From a checkpoint of a small image classifier: 5800 steps, trained on microscope photos of single blood and bone marrow cells.
Rows from block 3 of a small image classifier, named by matrix and row number. Rows with one number belong to one neuron. Each number is 128 + 32 x the weight over its row's rms, rounded and kept within 0 to 255. All counts start at 0. After the name is the row's rms in percent of the matrix's.
After each neuron's rows are labels from the 100 images, of 14976, where the neuron reaches its highest value: "strongest on" is what is common among them. Only what is clearly more common there than usual is listed. The data: microscope photos of single blood and bone marrow cells.
# fc1: MLP up (model.blocks.3.mlp.fc1.weight, 960x320), inputs 214-319
# fc2: MLP down (model.blocks.3.mlp.fc2.weight, 320x960, transposed), outputs 214-319

fc1.287 111 [116 172 132 135  94 141 129  95 144 146  68 160 165 172 149 151 135 162 117  87 149 128 124 187 131 128 133 142 145  68 168 103 124  92 169 131 129 170 122  89 152 117  95 119 124 104 152 105 117 121 150  96 115 104 112 149 116 119 107 128 120 119  88  76 159 133  35 165 136 193 143 150  90 141  95  83  95 118 106 104 111 141 191 167  93  96  92 112  96  97 109  95  74 140 130 134 116  76 147 199 104 152 164 166 204 158]
fc2.287 113 [136 108 157 130 130 141 122 124 142 117 155 108 130  89 144 162 147 175 142 145 143 110  87 138 173 129  83 123 203 145 111 144 112 117 142 159 164 158 101  91 181 142 160 102 178 134 152 171 153  97 135 120 156 134  48 123 124  84  90 120 134  40 119 143 143 110 146  98 134 135 114  98 156  70 196 127 124 117 131 148 143 116  68 158 138 167 149 116  79 104  96 151  84 103 170 181 146 156 160  93 110 133 107 156  95  85]
strongest on: cell type: promyelocyte

fc1.648 058 [ 77 121 146 192 159 106 130  68 127 120 120 138 130 187 136 173 189 105 157 119 138  74 115 137 158  70 145 113 174 118 146 144 104  95  85 130 189 125 167 116 101 138 147 120 152 176 152 121 165 136 156 106 111 211  96 103 151 157 131 117 129  91 110 106 185 143 140  81 128 134 119 135 121 127 141 182 122 100 146  81 142  76 133 153 103 141  90 139  84  82 112 221 111 139 133 188 166 160 118  65 181  76 131  98 186 137]
fc2.648 060 [209  76 152 112 107  70 125  86 117 174  82 121  88  92 117  89  47 118 153 127 167 127 139 117 120 166 106  96 105 154 140 100 167 171  63 123 149  99 114 132 129 124 137 157 166  56 112 136 163 133 184 134 117  83 112 187 129 126  69  84 142  97 121  65 182 160  96 120  92 167 107 157 100 123  90 158 120 149 141  88 125 173  87 112  98 104 115  97 120 118 124 131 134 178 147 115 149 104 123 141 123  96 125  80 138 125]
strongest on: cell type: blast

fc1.372 108 [ 88 111 136  36 128 150 156 119  78 156 121 184 180 152  91 101 106 131 131 127 121 164 104  92 195 156  89 133 142  96 170 167 118 153  91 105  96 136  95 139 108  83 145 157 164 133 134 167 119 112 149 141 108 158 143 127  95 133 151 126 134 128 167 140 115 164 132 160 106 169 112 108  95 168 122  32 138 110 119 127 141  90 156 129 155 147 148 138 209 173 166 156  98 113 123 105 153 158 163 108 156 159 119 180 103 114]
fc2.372 100 [132 172 160  91 133 121 132 109 141 139 122 105 106 148 115 151 194 149  10 128 126 113 170 102 113 140 144 133 156  79 176 124 123 184 141 127  85 123 113 156  70 168 152  73 148 151 148 143 117  85 155 129  74  89 120 147 158 195 227 118 177  69  99 120 149  94 123 120 148 110  95 117 120 144 108 140  86 107 123 164 102 105 104 133 164  91 187 137 117 129 113  98 151  75 140 123 131 155  81  99 108 178 159 149  90 187]
strongest on: cell type: artefact

fc1.752 028 [169 115 115 129  89 159 112 156 146  87 146 101 104 153  71 122  54 121 145 150 117  98 120  77 127 136 139 129 154 114  50 157  78 128  80  48 167 142 151 103 149 123 108 153 108 106 117 142 158 156 122  64 171 136 189 120 158 186 149 126 154 190 104 104 119 131 149 127 153 117 147 145 113 143  77 124 105 153  78 142  70 108  75 112 123  97 128  96 108 159  92 147 144 200 135 164  76  63  71 175  82 127  91 148 106 140]
fc2.752 031 [116 145  64 168 189 106 132  65 150  96  63  98 130  43 120 153 134 114 144 129 143 128 118 122 101 115 166 107 141 135 107 141 126  64 119 153 172  86 133 112  62 135 122 150  37 129 142 124 142 157 113 138 107 133 135 108 108 141 169  67 150 112 131  84 120 177 142 202 204 131 175  61 100 137 104 106 112 146  71 113 107 127 146 158 114  88  89 156 146 166 161 118 158 146 187 151  76  85 112 181 128 154 113 119  95  82]
strongest on: cell type: promyelocyte; cell type: blast

fc1.295 053 [ 79 109 152 132 155 178  99  85 163 155 149 140 129 138 146 105 143 239 117 141 125 125 132 185 152 167 147 133  86 127 138  94  56 112 141 108 147  83  95 137 146 173 163 149 113 214 153 191 111 150 168 143  63  77 180 189 131 157 146 117  46  96 173 114 150 137  83  76 140 103 114 141 181 141 209 145  91 101  97 153 129 104 128  68 189  88 170  73 137 162 155  77 124 134 140 123 134 168  59 104 156 166  68 111 134  72]
fc2.295 055 [ 93 158 144 149 114 149 134 139 145 126  93  96 111 142 154 177  91 106 121 183 146 142  87  73 131 110 111 180 119 177 111 130  88  96 120 126 134 162 122 107 105 162 156  99 108  74 110 163 126 109  63 188 185 131 187 174 106  94 100 156  89 148  84 158 130 143 156 100 131 132 157 170  74 150 157 124 104 107  72 129 151 152 144 168 118 143  99 157 114 159 142 157  83 146  87 114 175 124 143  87 119 141 137  74 102 144]
strongest on: smear: peripheral blood

fc1.46 201 [ 86 112 162  80  93  61 169 194 185 183 113 171 148 205 128 154 177 130 119 164 148  88 140 125 135 146  68 207 137 108  97 153 147 116 129 117  57  73 120 119 138 131 194 126 121 106 120 124 121  93 154 112 155 144 100 137 123 126 112 111  71  97 120 104 164 150  92 135 109 104 107 140 118 145 168 124 176 196 125  90 165 133 181 124 115 119 145 129  74 138 145 131  85 163 152 169 162 107 135 123 108 162 166  94 106 141]
fc2.46 162 [215  92 164  85 139 119 107 176  70 115 110 153 147 141 167 172 126 158 161 142 116 156 182 140 107 178 133  83 177 131 115 171  86  86 146  79 121 138 135 137 189  79 115 106  73 187 108 148 122  89 107  44 144  85 169 129  92 138 106 128 142 146 159  87 140 110 104  96  97 156 141 155 129 143 140 125 108 160  81 158 144 136 100 113 126 110  50 121 120 173 180 174 180  92 108 146  69 192 131 120  85 133  97 123 134  75]
strongest on: cell type: segmented neutrophil

fc1.155 156 [116 143 148  58 135 123 130 160  80 169 114 139 107 194 124 132 152 190 170 106  60 159 151  71 114  94  88 133 140 133 107 107 120 103  60 119 134 113 169 124  72 115 135 141  85 102  88 115 130 128 156  85 138 111 143 159 117 134 114 122 141  85 136  79 168 153  55 132 105 156  92 114 123 166 129 122 128 186  98 153 118 124 124  87 141 111 117 127  88 109 187  96  95 143 101 130 144 106 155 149 150 170 170 104 101 150]
fc2.155 153 [130 183 166 135  95 145  96 172 147 125 157  96 124 163 173 148  83 146 154  77  62 104 103 183 118 175 138 138 144 137 110 169 122 122 144 171 148 128 103  39 149 154 146 111 118 146 161 154 150 120 122 111 143 103 109 158 103 163 152 148  89  93 115 115 191  87  90 189 155 115  41 110  78 191 107 143 144  38 127  97 127 151 154 188  83 118 129 147  91 131  79 113 151 102 172 129 170 155 176  99 111 126 153 151 179 130]
strongest on: cell type: segmented neutrophil

fc1.72 039 [120 106 125 101 129 120 167 101 153 131 148 156 127 132 166 170 145 113 109 151 228  71 108 173  58  99 129 107 101 121 119  88 154 133 105 128  98 133 120 109 167 124 120 169 151 145 153 134 123  80 111 195  58 132 132 196 133  70 158 137 103 124 103 135 143 150 132 114  95 106 152 103  89 128 103 130 140  96 124 151 208 168 109 133 156 129 139  86 146 133  83 115 184 110 144 130 126 111  94 129 161 176  98 113 102 116]
fc2.72 041 [141 106 202 119 124 156  82 100 208 133 118 120  82 115 165 161 100 193 127 161 184 106  34  77 134  48 130  91 124 162 110  89 104 138 115 152 117 127 145 155 139 192 131  94 122  68 147 118 144 100 123 166  89 124 162 165 126  91 121  53 155 126 142 113 124 110 105  97 154 144 160 109  84  97 127 131 140 158  88 139 147 154 173 195 154 139 103  90 121 105  23 182 126 155  99 123  90 111 181 156 119 112 116 104 154  54]
strongest on: cell type: segmented neutrophil; smear: peripheral blood

fc1.354 110 [115 103  97 149 145 158 112  97 128 140 110 157 103 166 126 240 143 152 122 120 152 115  98 112 129 198  79 152 107 106 142 158 131 115  89 126 142 124 100 142 142  86  79 102 105 111 102 170  92 102 143 142  86 198 109 156 151  82 188 144 130  97 159 117  89 153 172 135 109 129  62 107 109 112 169 128  95 111 178 166 139  69 135 125  88 113 123  95  95 134 132 141 131 119  86 105 108 162 128 110  93 149  86 111 121 125]
fc2.354 111 [103 150 180 108 120  83 146 142 120 112 124 159 145 126 182 136 150 147 126 126  90  67 159 164  44 132 163 157 115 103 166 152 159 135 152 106 113 127 145 170 105 156 152 137 148 102  95  70 132 175 135 102 170 152 142 146 143  80 110 107 197 132 102 157 165  96 127 114 120 146 140 123  89  94 113  94  71 136 131 140 176 107 137 179 105 143 158 101 142 142 139 127 147 130 139 156 147 114 121  57  95  64 181 221 120 105]
strongest on: cell type: promyelocyte

fc1.241 047 [108  90 120 117  97 131 162  67 119 143  67 137 162 141 158 104 153 125  91 139 110  50 131 137 118 114 122 127  93 125 167 132 100 130 102 138 117 136  83 156 181 121 129  95 137  90 139  77 141 108 130 125  92 148 147 152 117 187 188 140  81 151 158 158 112 169 112 195 161  86 124 120 147 167 144 144  68 115  87 137 145 158 159  85 125 140 135 151 182 132 102  89 176 164 101  98 173 122 116 159 106 128 112 178 139 132]
fc2.241 048 [150 170 108 130 112  83 147 123 130  95  93  93 140 113 164 147 122  99 144 115 160  87 151 113 113 186 105  62 136  93 173 121 120  81 151 150 171 177 111 122 153 164  58  84 142 127 102 147 171  92 113  80 137 117 123 129  89 106 126 114 104  76 161 114 137 135 126 144 116  75 114 148 130 121 131 126  92  68 140 109 124 123 132 104 141 112 137  88 150 132  85 105 103 125 149  99 173  96 170 153 178 124 127 135 127  92]
strongest on: smear: peripheral blood

fc1.239 142 [185  87 112 111 127 175 190 132  97 149 140 169 110 129 130 116 105 113  95 116 114 127  53 139 154  75 161  98 109 113  99 152 123 132  72 108 125  97 152 159 121 143 157 111  74 161 166 112 121 118  75 120 135 129  99 135 145  81 154  75 115 110 115  91 154 110  96 168 155  97 135 109  99 131 127 181 127 112 129 115 141  95 162 156 103 108  69 103  86 174 115 131 148  73 104 119 116 119  94 118 103 126 151 131 153 199]
fc2.239 147 [ 99 128 146  96 176 156 163 135 199 129  81 140 144 116 196 188 124 142 145 141 121 123 106 133 137  88  94 127 133  93 139 159 147 183 163 153 203 166 115 100 202  95 130 171 143  75 180  85 162 136 153 103 114 149 141  95 140 211  74 156  70 109 182  76 150 134 129 138 122 125  92 129 127 105 175 107 125 148 107 167 162 157 148 149  94 122 177 105 113  91 165 120 117 130 149 179 135 131 121 125 116  73 126 154  96  32]
strongest on: cell type: lymphocyte; smear: peripheral blood

fc1.119 070 [160 130 139  93 128 108 123  70 193 118  69  97 127 146 140  72 157 162 129  72 215 180 166  73 108 105 105 154 110 122  82 157 114 123 100  96 144  81 140 167  94 131  96  98 157 122 134 169 116 134 106 121 147 149 139 164 151 177  83 122 121 169 137 118 173 153 119  94  90  97 137 147 184 117 132 122 120 143 113  99 138 138  91 127 125  59 112 146  87 134  79  76 155 121 129 150  84 130 179 189 185 134 182 139 165 106]
fc2.119 084 [133  76  92  74 113  80 178 115 185 129 128 114  70 118 110 175 144 109 162 139 149 148 163 138 173 146 160 129  69 123 141 126 101 121 139 167 104  79  98  97  71 102  96 180 115 121 142 144 108 109 134 190 136 138 162 135  98 147  86  92 145  94 109 109  58 132 115 133 144  95  70 133 131  93 132 140 149  92 108 155 158 128 110  83 146 105 128 134  94 123 135  79  82 103 150 194 107  93 173 173 148  97 167 100 112 129]
strongest on: cell type: blast

fc1.651 165 [131 139 124 152 133 127 169 105 183  84 108 146  79 125 139 122 137 131  92 189 134 125 143 127 149 142 138 113 165 132 132  68  86 178 117 134 153 115 184 168  98 123 183 134 176 143 133 155 130 112 132 126 101 128 140 132 128 103 142 118  70  84 125 121 117 123 159 113 147 146  90 152 110 104 147 142 151 127 125 104  76 124 133 198 172 154 122  98 154 113 108 116  88  61 170 142 165 134 136 181 206 137 131 139 147 215]
fc2.651 146 [130 181  99 144  93 114  94 111 150  92 141 140 130 139  96 152 155 179 133 123 132 100 138 130 163 188 152 154 132  85 137 187 137  96  55 105 128 106 125 166  60 116  73 172 128 134 143 139  90 168 142 156 123  83 127 145 165  58 148 167 143 116  91 134 131 170  74 145  59 135 151 135  71 145  91 135 124  95 155 146 115 165 139 101 142 119 176  90 199 103  89 147  98 121 160 101 122 127 127 141  91  63 130 168 149 134]
strongest on: cell type: erythroblast

fc1.129 048 [136 125  85 120 177 119 119  91  93 138 101 107 125 127  82 155 166 136 149 110 131 110 155 125  96 142 136 135 167 163  73 167 196  74 108 156 111 190 127 126  83 163 152  94 125 106 101  72 126  90 180  66 186 120 182  98 151 122 192 111 126 112 130  76 111  81 170 139 187  74 177 145 165 147 116 129  97  80  80 174 118 139 106 123 142 207 102  95  60 111 137 171 121 111 170  98 103 104 140 191  89  97 127 159 158 125]
fc2.129 057 [159 167 140 116  67 104 179 143  98 115 104 150 120 100 139 143 132 132 148 166 131 114 132 140 148 135  98  81  89 170 100  93 150  61 156 103 147 134 176  74 167 123 107 124 143 125 111  79  94  77 160 128 155 121 105 126 165 101 145  81  26 145 162 121 120  85 160 178 107  84 153 140  11  70 126  93  93 135 117 146 129 170 125 154 159 158 100 107  93 177 138  71 134 153 139 142 134 115  76 154 119 113 168 174 143 127]
strongest on: cell type: promyelocyte

fc1.604 122 [177 124 135 132  59 153 117 137 129 134  67 137 155 143 119 165 162 156 111 103 132 108 133 162 131 175  62 172 131  85 113  87 221 125 101  82 116 135  32  91 105 129 131 202 141 155 127 190 136 147 128 162  73 119 114 148 114 156 123 116  60  89 138 101 126 154 122 104 146 117 130 112 106 151 171 108 131 182 145  79  92 124 140 154 162 130  73 146 114 213 137 108 133 132 118  81 124 145 135 119  93 127 147 159 124 132]
fc2.604 122 [184 135 158 179 140  85 123 134 112 166 118 134 101 139 161 127 172 179 106 155 129 130  97 130 107 109 176 125 150 103 133 147 141 151 154 155 185 158 129  85 130 154 133 227 144 125 131 136 124 158 121  84  79 138 109  86 178 121 121 105 114 125 115 158 133 101 140  99 124 128 149  81  46 167  87 198 118 159 155 107  90 137 210 157 121 134 126 152 139  72 187 140 118  91 161 106 158 209 192 116 117 132  87 103 209 168]
strongest on: cell type: eosinophil; smear: peripheral blood

fc1.608 126 [117 178 141 128 141 106 121 191 115 129 139  34 103 184 103  99  90 136  92 148 152 111 123 123 139 114 141 137 116 118 124 124 106 132  95  85 133  92 155 159 146 158 141 146 162 109 141 153 178  96 123 123  98  86  63  55 142 155 106 123 102 131 162  81 197 110 125 135 148 125  94 176 176 147 151 127 149  69 120 152 156  94 138  75 108 138  72 184 103  86 159 106 109 164 155 154 127 102 124 144 125 137 113 151 115 155]
fc2.608 135 [170 117 137 110 127 128 120 122 191  97 160  59 158 142 148 129 127 175 121  73  76  63 148 135 106 124 157 149 132 146 138 134 123 120 182 113  94 158 124 148 111  95 154 170  54 153 152 103 126 117  41 118 186 119 106 174 133 135 122 156 121 123  62 111 142 117  57 139 117 191  70 119  72 129 105 139 165 109 121 153 158 169 102 128  75 101  71  48 165 171  97 109 188  99 124  91 192 149 151 103  97 135 138 165 116 103]
strongest on: smear: peripheral blood

fc1.222 092 [128 104 157 144 170  76 143 119 150 134 140 219  44  94 129 164 157 144 120 105  73 123 116 112  97 126  98 153 116  94 115 132 139  75 155 157 124 108 189 162  85  80  92 112 187 143  95 146  90 154 115  89 201 153 148 152 134 122 217  80 120 142 149 160  91 136 170 106 137 100 168  98 115 102 130 181 151 123 142 158 126 149 137 107 130 104 116  86 114 102 170 133 120  65 108 118  92 116 138 110 161 144 111 190 133 149]
fc2.222 086 [152  98 155 103 142 110 111 119 100 165 187  90  89 156 164  89 114  83 148 180 163 181 112  65 147  94 106 122  80 135 123 160 168 136  92 138  73 143 140 111 174 126 159 152 183 122 160 159 158 151 153 117 124 120 190 115 196 153 109  94 106 173 102  60 114  82 115 164 113 128 118  64  98 115 123 113 116 183 102 101 139  78 139 141 108 139 127  92 144 128 144 176 140 153 119 147 117 131 113 174  82  81 142  90 148 137]
strongest on: cell type: segmented neutrophil

fc1.562 044 [151  66 102  75 106  98 106 147 100  91  72  94 140 118 104 156 143 122 149 127 101 205 159  70 106 147  94 149 137 124  77  91 118 129  90  46 119  83 126 116 107 174 149 146 129 132  87 131 150 196 154  75 137 104 160 107  86 129 137 126 151  82 134 152 160 213 148 115  80  97 117 112 146 161 197 163 118 112 129 158 127  43 112  97 128  93 226 132 128  76  64 171 134 142 141 154 127 152 131 134 164 164 119  83 131 170]
fc2.562 049 [129 110 162 127 157 116 144 108 178 173 102 104 174  84 143 176 166 189  80  94 112 121 167 120  86 166 107 140 165 117  97 117 151 100  93  89  84 151 154 102  64 184 127 107  94  95 162 142 129 156 119 148 144 148 150 185 129 100 135 145 171  74 164 153 134 105 134 107  81 122 112 123 141 105 133 189 155 117 192  76 156 152 113 115 159  96 185 101 176 147 117 216 175 121 168 156 130 137 146 107 146 176  93 104 154 163]
strongest on: cell type: eosinophil

fc1.617 100 [ 94 115 142 107  93 135 108 165 160 134 106 153 101 142 129 112 103 110 136 153 197 110 151 176 158 164 182 135 166 154  74 134 123  85  90 139 166 138 132 132 131 137 175 108 142  90 162 151 191 122 132 117 148 147 164 109 100 141 181 130 150 125  73  69 147 145 129 149 114 195 123 170 132 143 103  43  75 149 108 108 121 154 142  79 131  70 111 122 149 154  95 132 172 132 131  86 117  93 126 100 153  81 129 126 182 109]
fc2.617 096 [100 115 105 153 176 133 129  97 150 135 109 164 161  91 133 115 132 142 117 153 161 119 154  98 179 151 129 115 164  89 129 108 148 118 143 148 104  95 163 114 147 106  98 151 110 123 125 152 116 166  97 153 122 158 121 132 183 111 135 143 108 164 132 167 103 136 156 116 143 120 106 170 123 135 117 153 102 153 146  90 227  93  23 144  99 114 147  96 101 100 185 102  73 127 140 104 149 146 105 134 124 116 108  75 183  97]
strongest on: cell type: artefact

fc1.145 149 [163 140 168 115 142 170 123 118  59 138 155 148  99 195 107 144 184 144 134 110  84 107 124  81 130 143 169 139 102  91  47 155 110  94  81 108 131 131 113 103 113 118 100 160 174 121 148 118 169 140 120 107 110 156 145 127 119 172 175 141 159 202 148 124  79  33  81 123 111 186  86 118 152 130 143 120 166 162 173 170 118  70 115  71 157 112 152 151 156 134 164 105 119 166 102 165 131 152 168  76 105 159 157 137 138 109]
fc2.145 141 [109 154 131 143  84 136 145 123 160 125 153 130 194 164 155 102 152 110 125  92 134  95 168 148 120  99  94 152 101  80 117 159 141 150  99 112 102 136 193  96 137 130 129 110 156 127 139 159 105 112 123 119 104 132  83 105  88 129 141 120 132 136 144  54 116 141  85 128  94 122  59 135  39 155 172  93 111 196 153 115 130 134 162 121 146  94 126 100 198  98  85 164 132 116 156 113 108 118 136 122 111 165 123  61 182 139]
strongest on: cell type: blast

fc1.174 094 [171 186 146 138 100 153  93 134 161 115 123 117 146 143 144 115  96 121 106 155 124  96 137 106 139 147  73 154 148 118 104 196 154 203  80 136 106 107 192   0  94 104 137 134 154 113 149 113 124 155 162 109 101 112  72  92 124  92 144  97  86 151 148 185  88 138 137  69  96 135 109 155 170 135 103  95 124 129 140  80 134 189 129 104 186 158 158 122 142 113 168 152 112 142 161 130 151 148 158  81 139 141 147 110  83  61]
fc2.174 090 [120 131 149 182 128 110 143 150 122 166 142 134  52 148  68 140  75 113 162 130 106 113 146 109 111  88 137 161  99 149 147 136 139  84 141 120 130 170 134  42  92 186 105 160  82  89 109 151 121 143 125 112  81 148 131 121 155 167 116 135  96 111 169 130 131 133 189  92 137 159 139 150 113 206 144 215 104 131 160 146 125 159  96 123  84 163 103 108  99  51 208 104 155 119 125 147 103 108 152 126 104 166 143 136 143 117]
strongest on: cell type: artefact

fc1.712 109 [185  91 182  89 101  65 123 146  99 143 125 137 104 154 191 165 169 134 115  94 141 160 133 140 121  76  81 126  78 106 112 120 120 113 146 119  76 100 131  88 104 141 136 167 167 135 141 167 145 137 176 185 133 130  95 152 143 170  52 127 113  98 139  77 117 142  99 128 124 160 181 170 177 161 155  67 170 176 133 178 147 113 116  95 168 127 135  92 135 101  91 100 177  84 135 108 179 157 147  40 151  68  59 104 153 135]
fc2.712 113 [125 127 132 147 121 122 176 171  96 124 138 165  73 158 165 116  92 126 104 170  97 148  95 129 177  74  85 145 112 151 130 175 163 138 125  98 142 104 131  76 122 182 104  71 170 151 134 102 132 155 131 173 108 178 193 180 136 157  99  74 110 172 153 137  62 191 151 148 170  96  86 172  90 165 121 194 167 162  99 138 101  89 138  86 139 113 119 118 154 148  96 217 133 153 186 157 121 167 122 107 120 120 157  91 100 108]
strongest on: smear: peripheral blood; cell type: erythroblast

fc1.611 058 [161 170 104 116 176  69  96 137 124 101 127 147  57 130  95 148 117 151 136 129 160 132 132 100 107 143 114 161 128 131  93  83 117 140  85 129 172 123 163 194 133 160 130 128  93  96 108 122 154  87 118  93  98 127 102 109 106 140 165 111 129 129 113  91 149 137 154 182 184 164 126 167 127 160 174 127 124  48 183 107 158 145 103 123 163  85 105  94 166 117  59  90 129 100 209 184 160  88  90 141 146 170 105 126 109 164]
fc2.611 064 [148 109 108 126 182 174 128 172  69 171 187 126 122 169 134 169 137 138 176 115 183 122  94  38 181  79 155 119 111 137  77 121 135 103  76 137 162 159 156 112 209 113 109 139  93 125  94 101 110 142 140 127 105 147  97 184  95 146 142 114 180  71 150 150 167 149 119 159 135  95 119  78 172 129  99  78 102 122 148  88 135 129 118 158 131 120 178  83 137  78  79 111 130 142 165  97 106 118 144 126 136 117 200 145 130 145]
strongest on: smear: peripheral blood; cell type: eosinophil

fc1.347 056 [137 146 127 174 177 147 142  73 149  92 133 138 136 181 113 161 115 132 162 124 132  97 106 138 123 161 213 103 171 103 147 161 151 110 104 116 159 120  82  96  56 122 183 105 149 102 107 168 143 161 138 132  78 123 139 119  98 134 146 130 107 167  96 114 107 170  89 110  40 118 102 129 111 129 144 179  69 177 152 170 201 133 150 182 171  80 121 113 102  89  86 113 174 101 103 109  80  96 173 136 129 136 145 190 165 122]
fc2.347 058 [154 121 103  67 114 119 151 192 114 118 120 113 129 131 162 125 128 123 159 139 102 121  53  76  95 156  87 153 114 194  70  84 101  80 105 166  79 135  60 172 128 117 133 127 101 148  95 136 104 122  85 147 165 118  84 176 111 150 100 130 148 163 116 140 166 150 151 193  97 130 148 146 113 167 154 108 127 135 117 129 103 157  57 105 127 145 106 106 100 155 145 119 105 125 143 135 172 138 134  50 151 193 175  96 133 128]
strongest on: cell type: promyelocyte

fc1.373 053 [135  72 141 152 113 115 191 116 128 163 143 142 138 146  82 141  95 144 163 105 176 110 165  72 139 133 115  75 114  98 142 172 119  86 128 161 111 111 165 111 188 159  82 129 171 152 122 174 143  76  94 132 122 116 150 113  67 132 146 105 125 158  95 163 116  74 145  81 153 143 136 105 150  74 137  88  99  68  96 139 117 150 152 168 107 106 113  56 115 124 105 126 141 117 190 139 185 162 120 151 158  80 114 163 132 190]
fc2.373 055 [132  59 150 127 128 149  72 127 117 142 120 129 160 170 100 188  94  99 161  99 171 157 141  73 142 114 120  71 134 161 110 185 161 114 101 125 171 130 154 117 130 110 134 170  93 100  80 197 112 112 104 104  55  92  84  99  67  97 128 145 136 125 144  69  63 140 129  95 100 147 145 158 133 145 122  97 142 120  66 129 101 143  77 100 175 122  89 115 166 137 160 153  95  91  96 159 124 137 155 152 127  80 192 125 157 161]
strongest on: cell type: erythroblast

fc1.125 056 [143 134 104 142 145 180 159  98 114 149  83 121 136 172 116 149 162  92 151 207 114 160 138 157 102  54 144 122 158  59 126 179 102 133 107 131  90  90 120 108  88 167 131  86 111 136 130 163 118 166 133 107 166 124 161 176  68 145 123 127 127  92 123  87 101 122 131 108 122  98  97 178 122 157 117 111 125 186 118  97 124 125 124 128 128 115  84 145 119  98 108 132  73 146 150 111 124 108 102 147 142 146 159 106 128 172]
fc2.125 055 [123  71 105 140 127 150 143 131  66 108 163 166 110  76 167  66 113 127 105 128 157 108  94 181 184 142  79 115 147 145 172 121  67 137 155 111 169 247 103 138 153 118  73 127 154 177 129  88  64  52 114 141 136 145 121 144 169 137 106 144 185  99 143 141 116 108 121 100 111 116 175 111 131  76 154 132 127 145 115 104 129 127 120 140 134 117 114 134 189 160 142 166 122  95 134 119 143 159 137 135 132 106 126 111 117 192]
strongest on: cell type: lymphocyte

fc1.681 133 [108  94 120 122 116 104 108 101 151  67 142 153 145 150  61 180 205 130 130 106 118 134 129 136 176 183 103 132 116 108 167 130  91 106 147 166  85 143 165 120 162 120 167 129 119  71 116 160 126 124 153 154 122 201 130  83 117 177 128  52 119  82 176 122 130 180 108 175 146 153  94 159 178 180 179 110 171 129 165 112  90  98 171 181 138 177 118 166 117 188 178  85 117 123 124 143  67 128  63  93 124 106  50 162 161  83]
fc2.681 145 [115 131 116  93 173 128 119 178 142 125 121 136 158 134 113 130 100 148 136 129 143 141 158 118 102 127 176  92 132 122  96 109 199 107 109  81 206 149 108  75 131 109 156 116 109  91 174 120 184 134 172 143 109 107 177 130  79 103  98 163  47 146 117 137 148 139  72 149 121 155 126  93 134 110  91 132 172  84  45 105 180  91 169 133 149 101  96 129 163 149  81 150 150 132 162 158 133 163 110 139  85  99  92 145 111 154]
strongest on: cell type: promyelocyte

fc1.355 045 [154 161  81 123 112 117 126 116 109 173 116 161 123  94  89 138  88 163 143 134 187  70 130 156 141 130  55 140 105 124 177 111  97  69  72 113 123 172 204 128 139 117 156 152 141 150 145 164 103  97 142  86 161 121  82 136 120 146 125  73 107 138 121 138 162 191  84 125  96 179  98 137 118 163 126 164 101 138  72 145 113  93 104 122 128  74 135 111 122 167  85 121 159  60 133 149 106 130 133 103 159 114 182 110 172  74]
fc2.355 052 [103 131 135 142  84 102 130  93  91 145 183 115 107 106 115 173 126 135 111 119 134 152 165 106 167 168  64 113 125 154 151 120 108 149 157 219 188 168 169 111 175 103 128 157 117 234 145 135 112 143 121  96  88 165 109  87 115 155 129 131 132 188  59 117 108 192 124  90  99  94 139 126 124  99 131 160 163 169 107 124 171 117 116 133 119 158 109  69 135 174 165 155 175 119  73 164 153  83  94  66 143 120  88 128  92 131]
strongest on: cell type: eosinophil; smear: peripheral blood

fc1.415 117 [153 125 122  77 133 214  88 123 112 175  87 158 143  87 112 106  82 191 159 146 156 146  99 113  63 107 156 108 175 136  97 169 142 127 102  97 170  50 138 110  65 115 163 156 170 159 129 115 113 110 247 168  90 157 186 145 123  69 113 135  92 164 170 173 119  88 100 110 119 109 125 153 155  95 139 143 163 149 114 144 153 112 106 157 163 123  83 100 136 148 111 116 135 180 152 138 143 167 108 181 129 115  78 168 135 101]
fc2.415 120 [ 71 119 135  93 164 132 109 136 146 108 104 114 135 115  93 103 136 120 146 112 107 110 153  74 156 130 132 157  80 168 120 157 131 160 163 113 194 121 125 185 128 185 135 143 120 101 121 128  47 173 115  83 126 147 122 148 100 132  24  94 124 160 183 132 105 127  79 143  83  78 112 115 167 111  92 113 176 145 152  92 193 136 111  68 142 124  81 136 158 118  97 181 100  99 132 162 169 208 153 169 121  91  66  91 137  89]
strongest on: cell type: blast

fc1.767 068 [172  51 116 133 171 165 120 117  88 140 130 160  81 131 141 106 161 120 148 163 164 127  53 165  75 130  95 132 110 109 124 127 128 112 134 159 137 130 149 149 121 158 107  91 157 122  87 180 165 156 125 152 148  91 116 114 101 106 121 114  99  90 151 101 113 158  75 135 108 120 139 102 163 137 198 106 163  92  70 115 165  85 117  70 144 140 157  78 110 128 123 128 149 109 117 124 158 164 188 150 179 100 177 171  69 125]
fc2.767 069 [127 130 146  98  48 203  78 178 121 185 165 178 196 118 135  65 135 149  94 129 173 140  85 168 171 136 142 122 180 130  99  60 136  99 150 158 132 109 164  97 116 131 157 138  55  87  89 122 145 103 139 138 141 175 172  91  61 130 174 103 174 172  56 173 138 134 113 116 122 161 135  75  83 133 118 120 120 144 156 122 117 101 126  52 128 120 168 110 115 109 179 136 117 175  79 120 163  93 121  63  50  97 141 135  90 152]
strongest on: smear: peripheral blood; cell type: eosinophil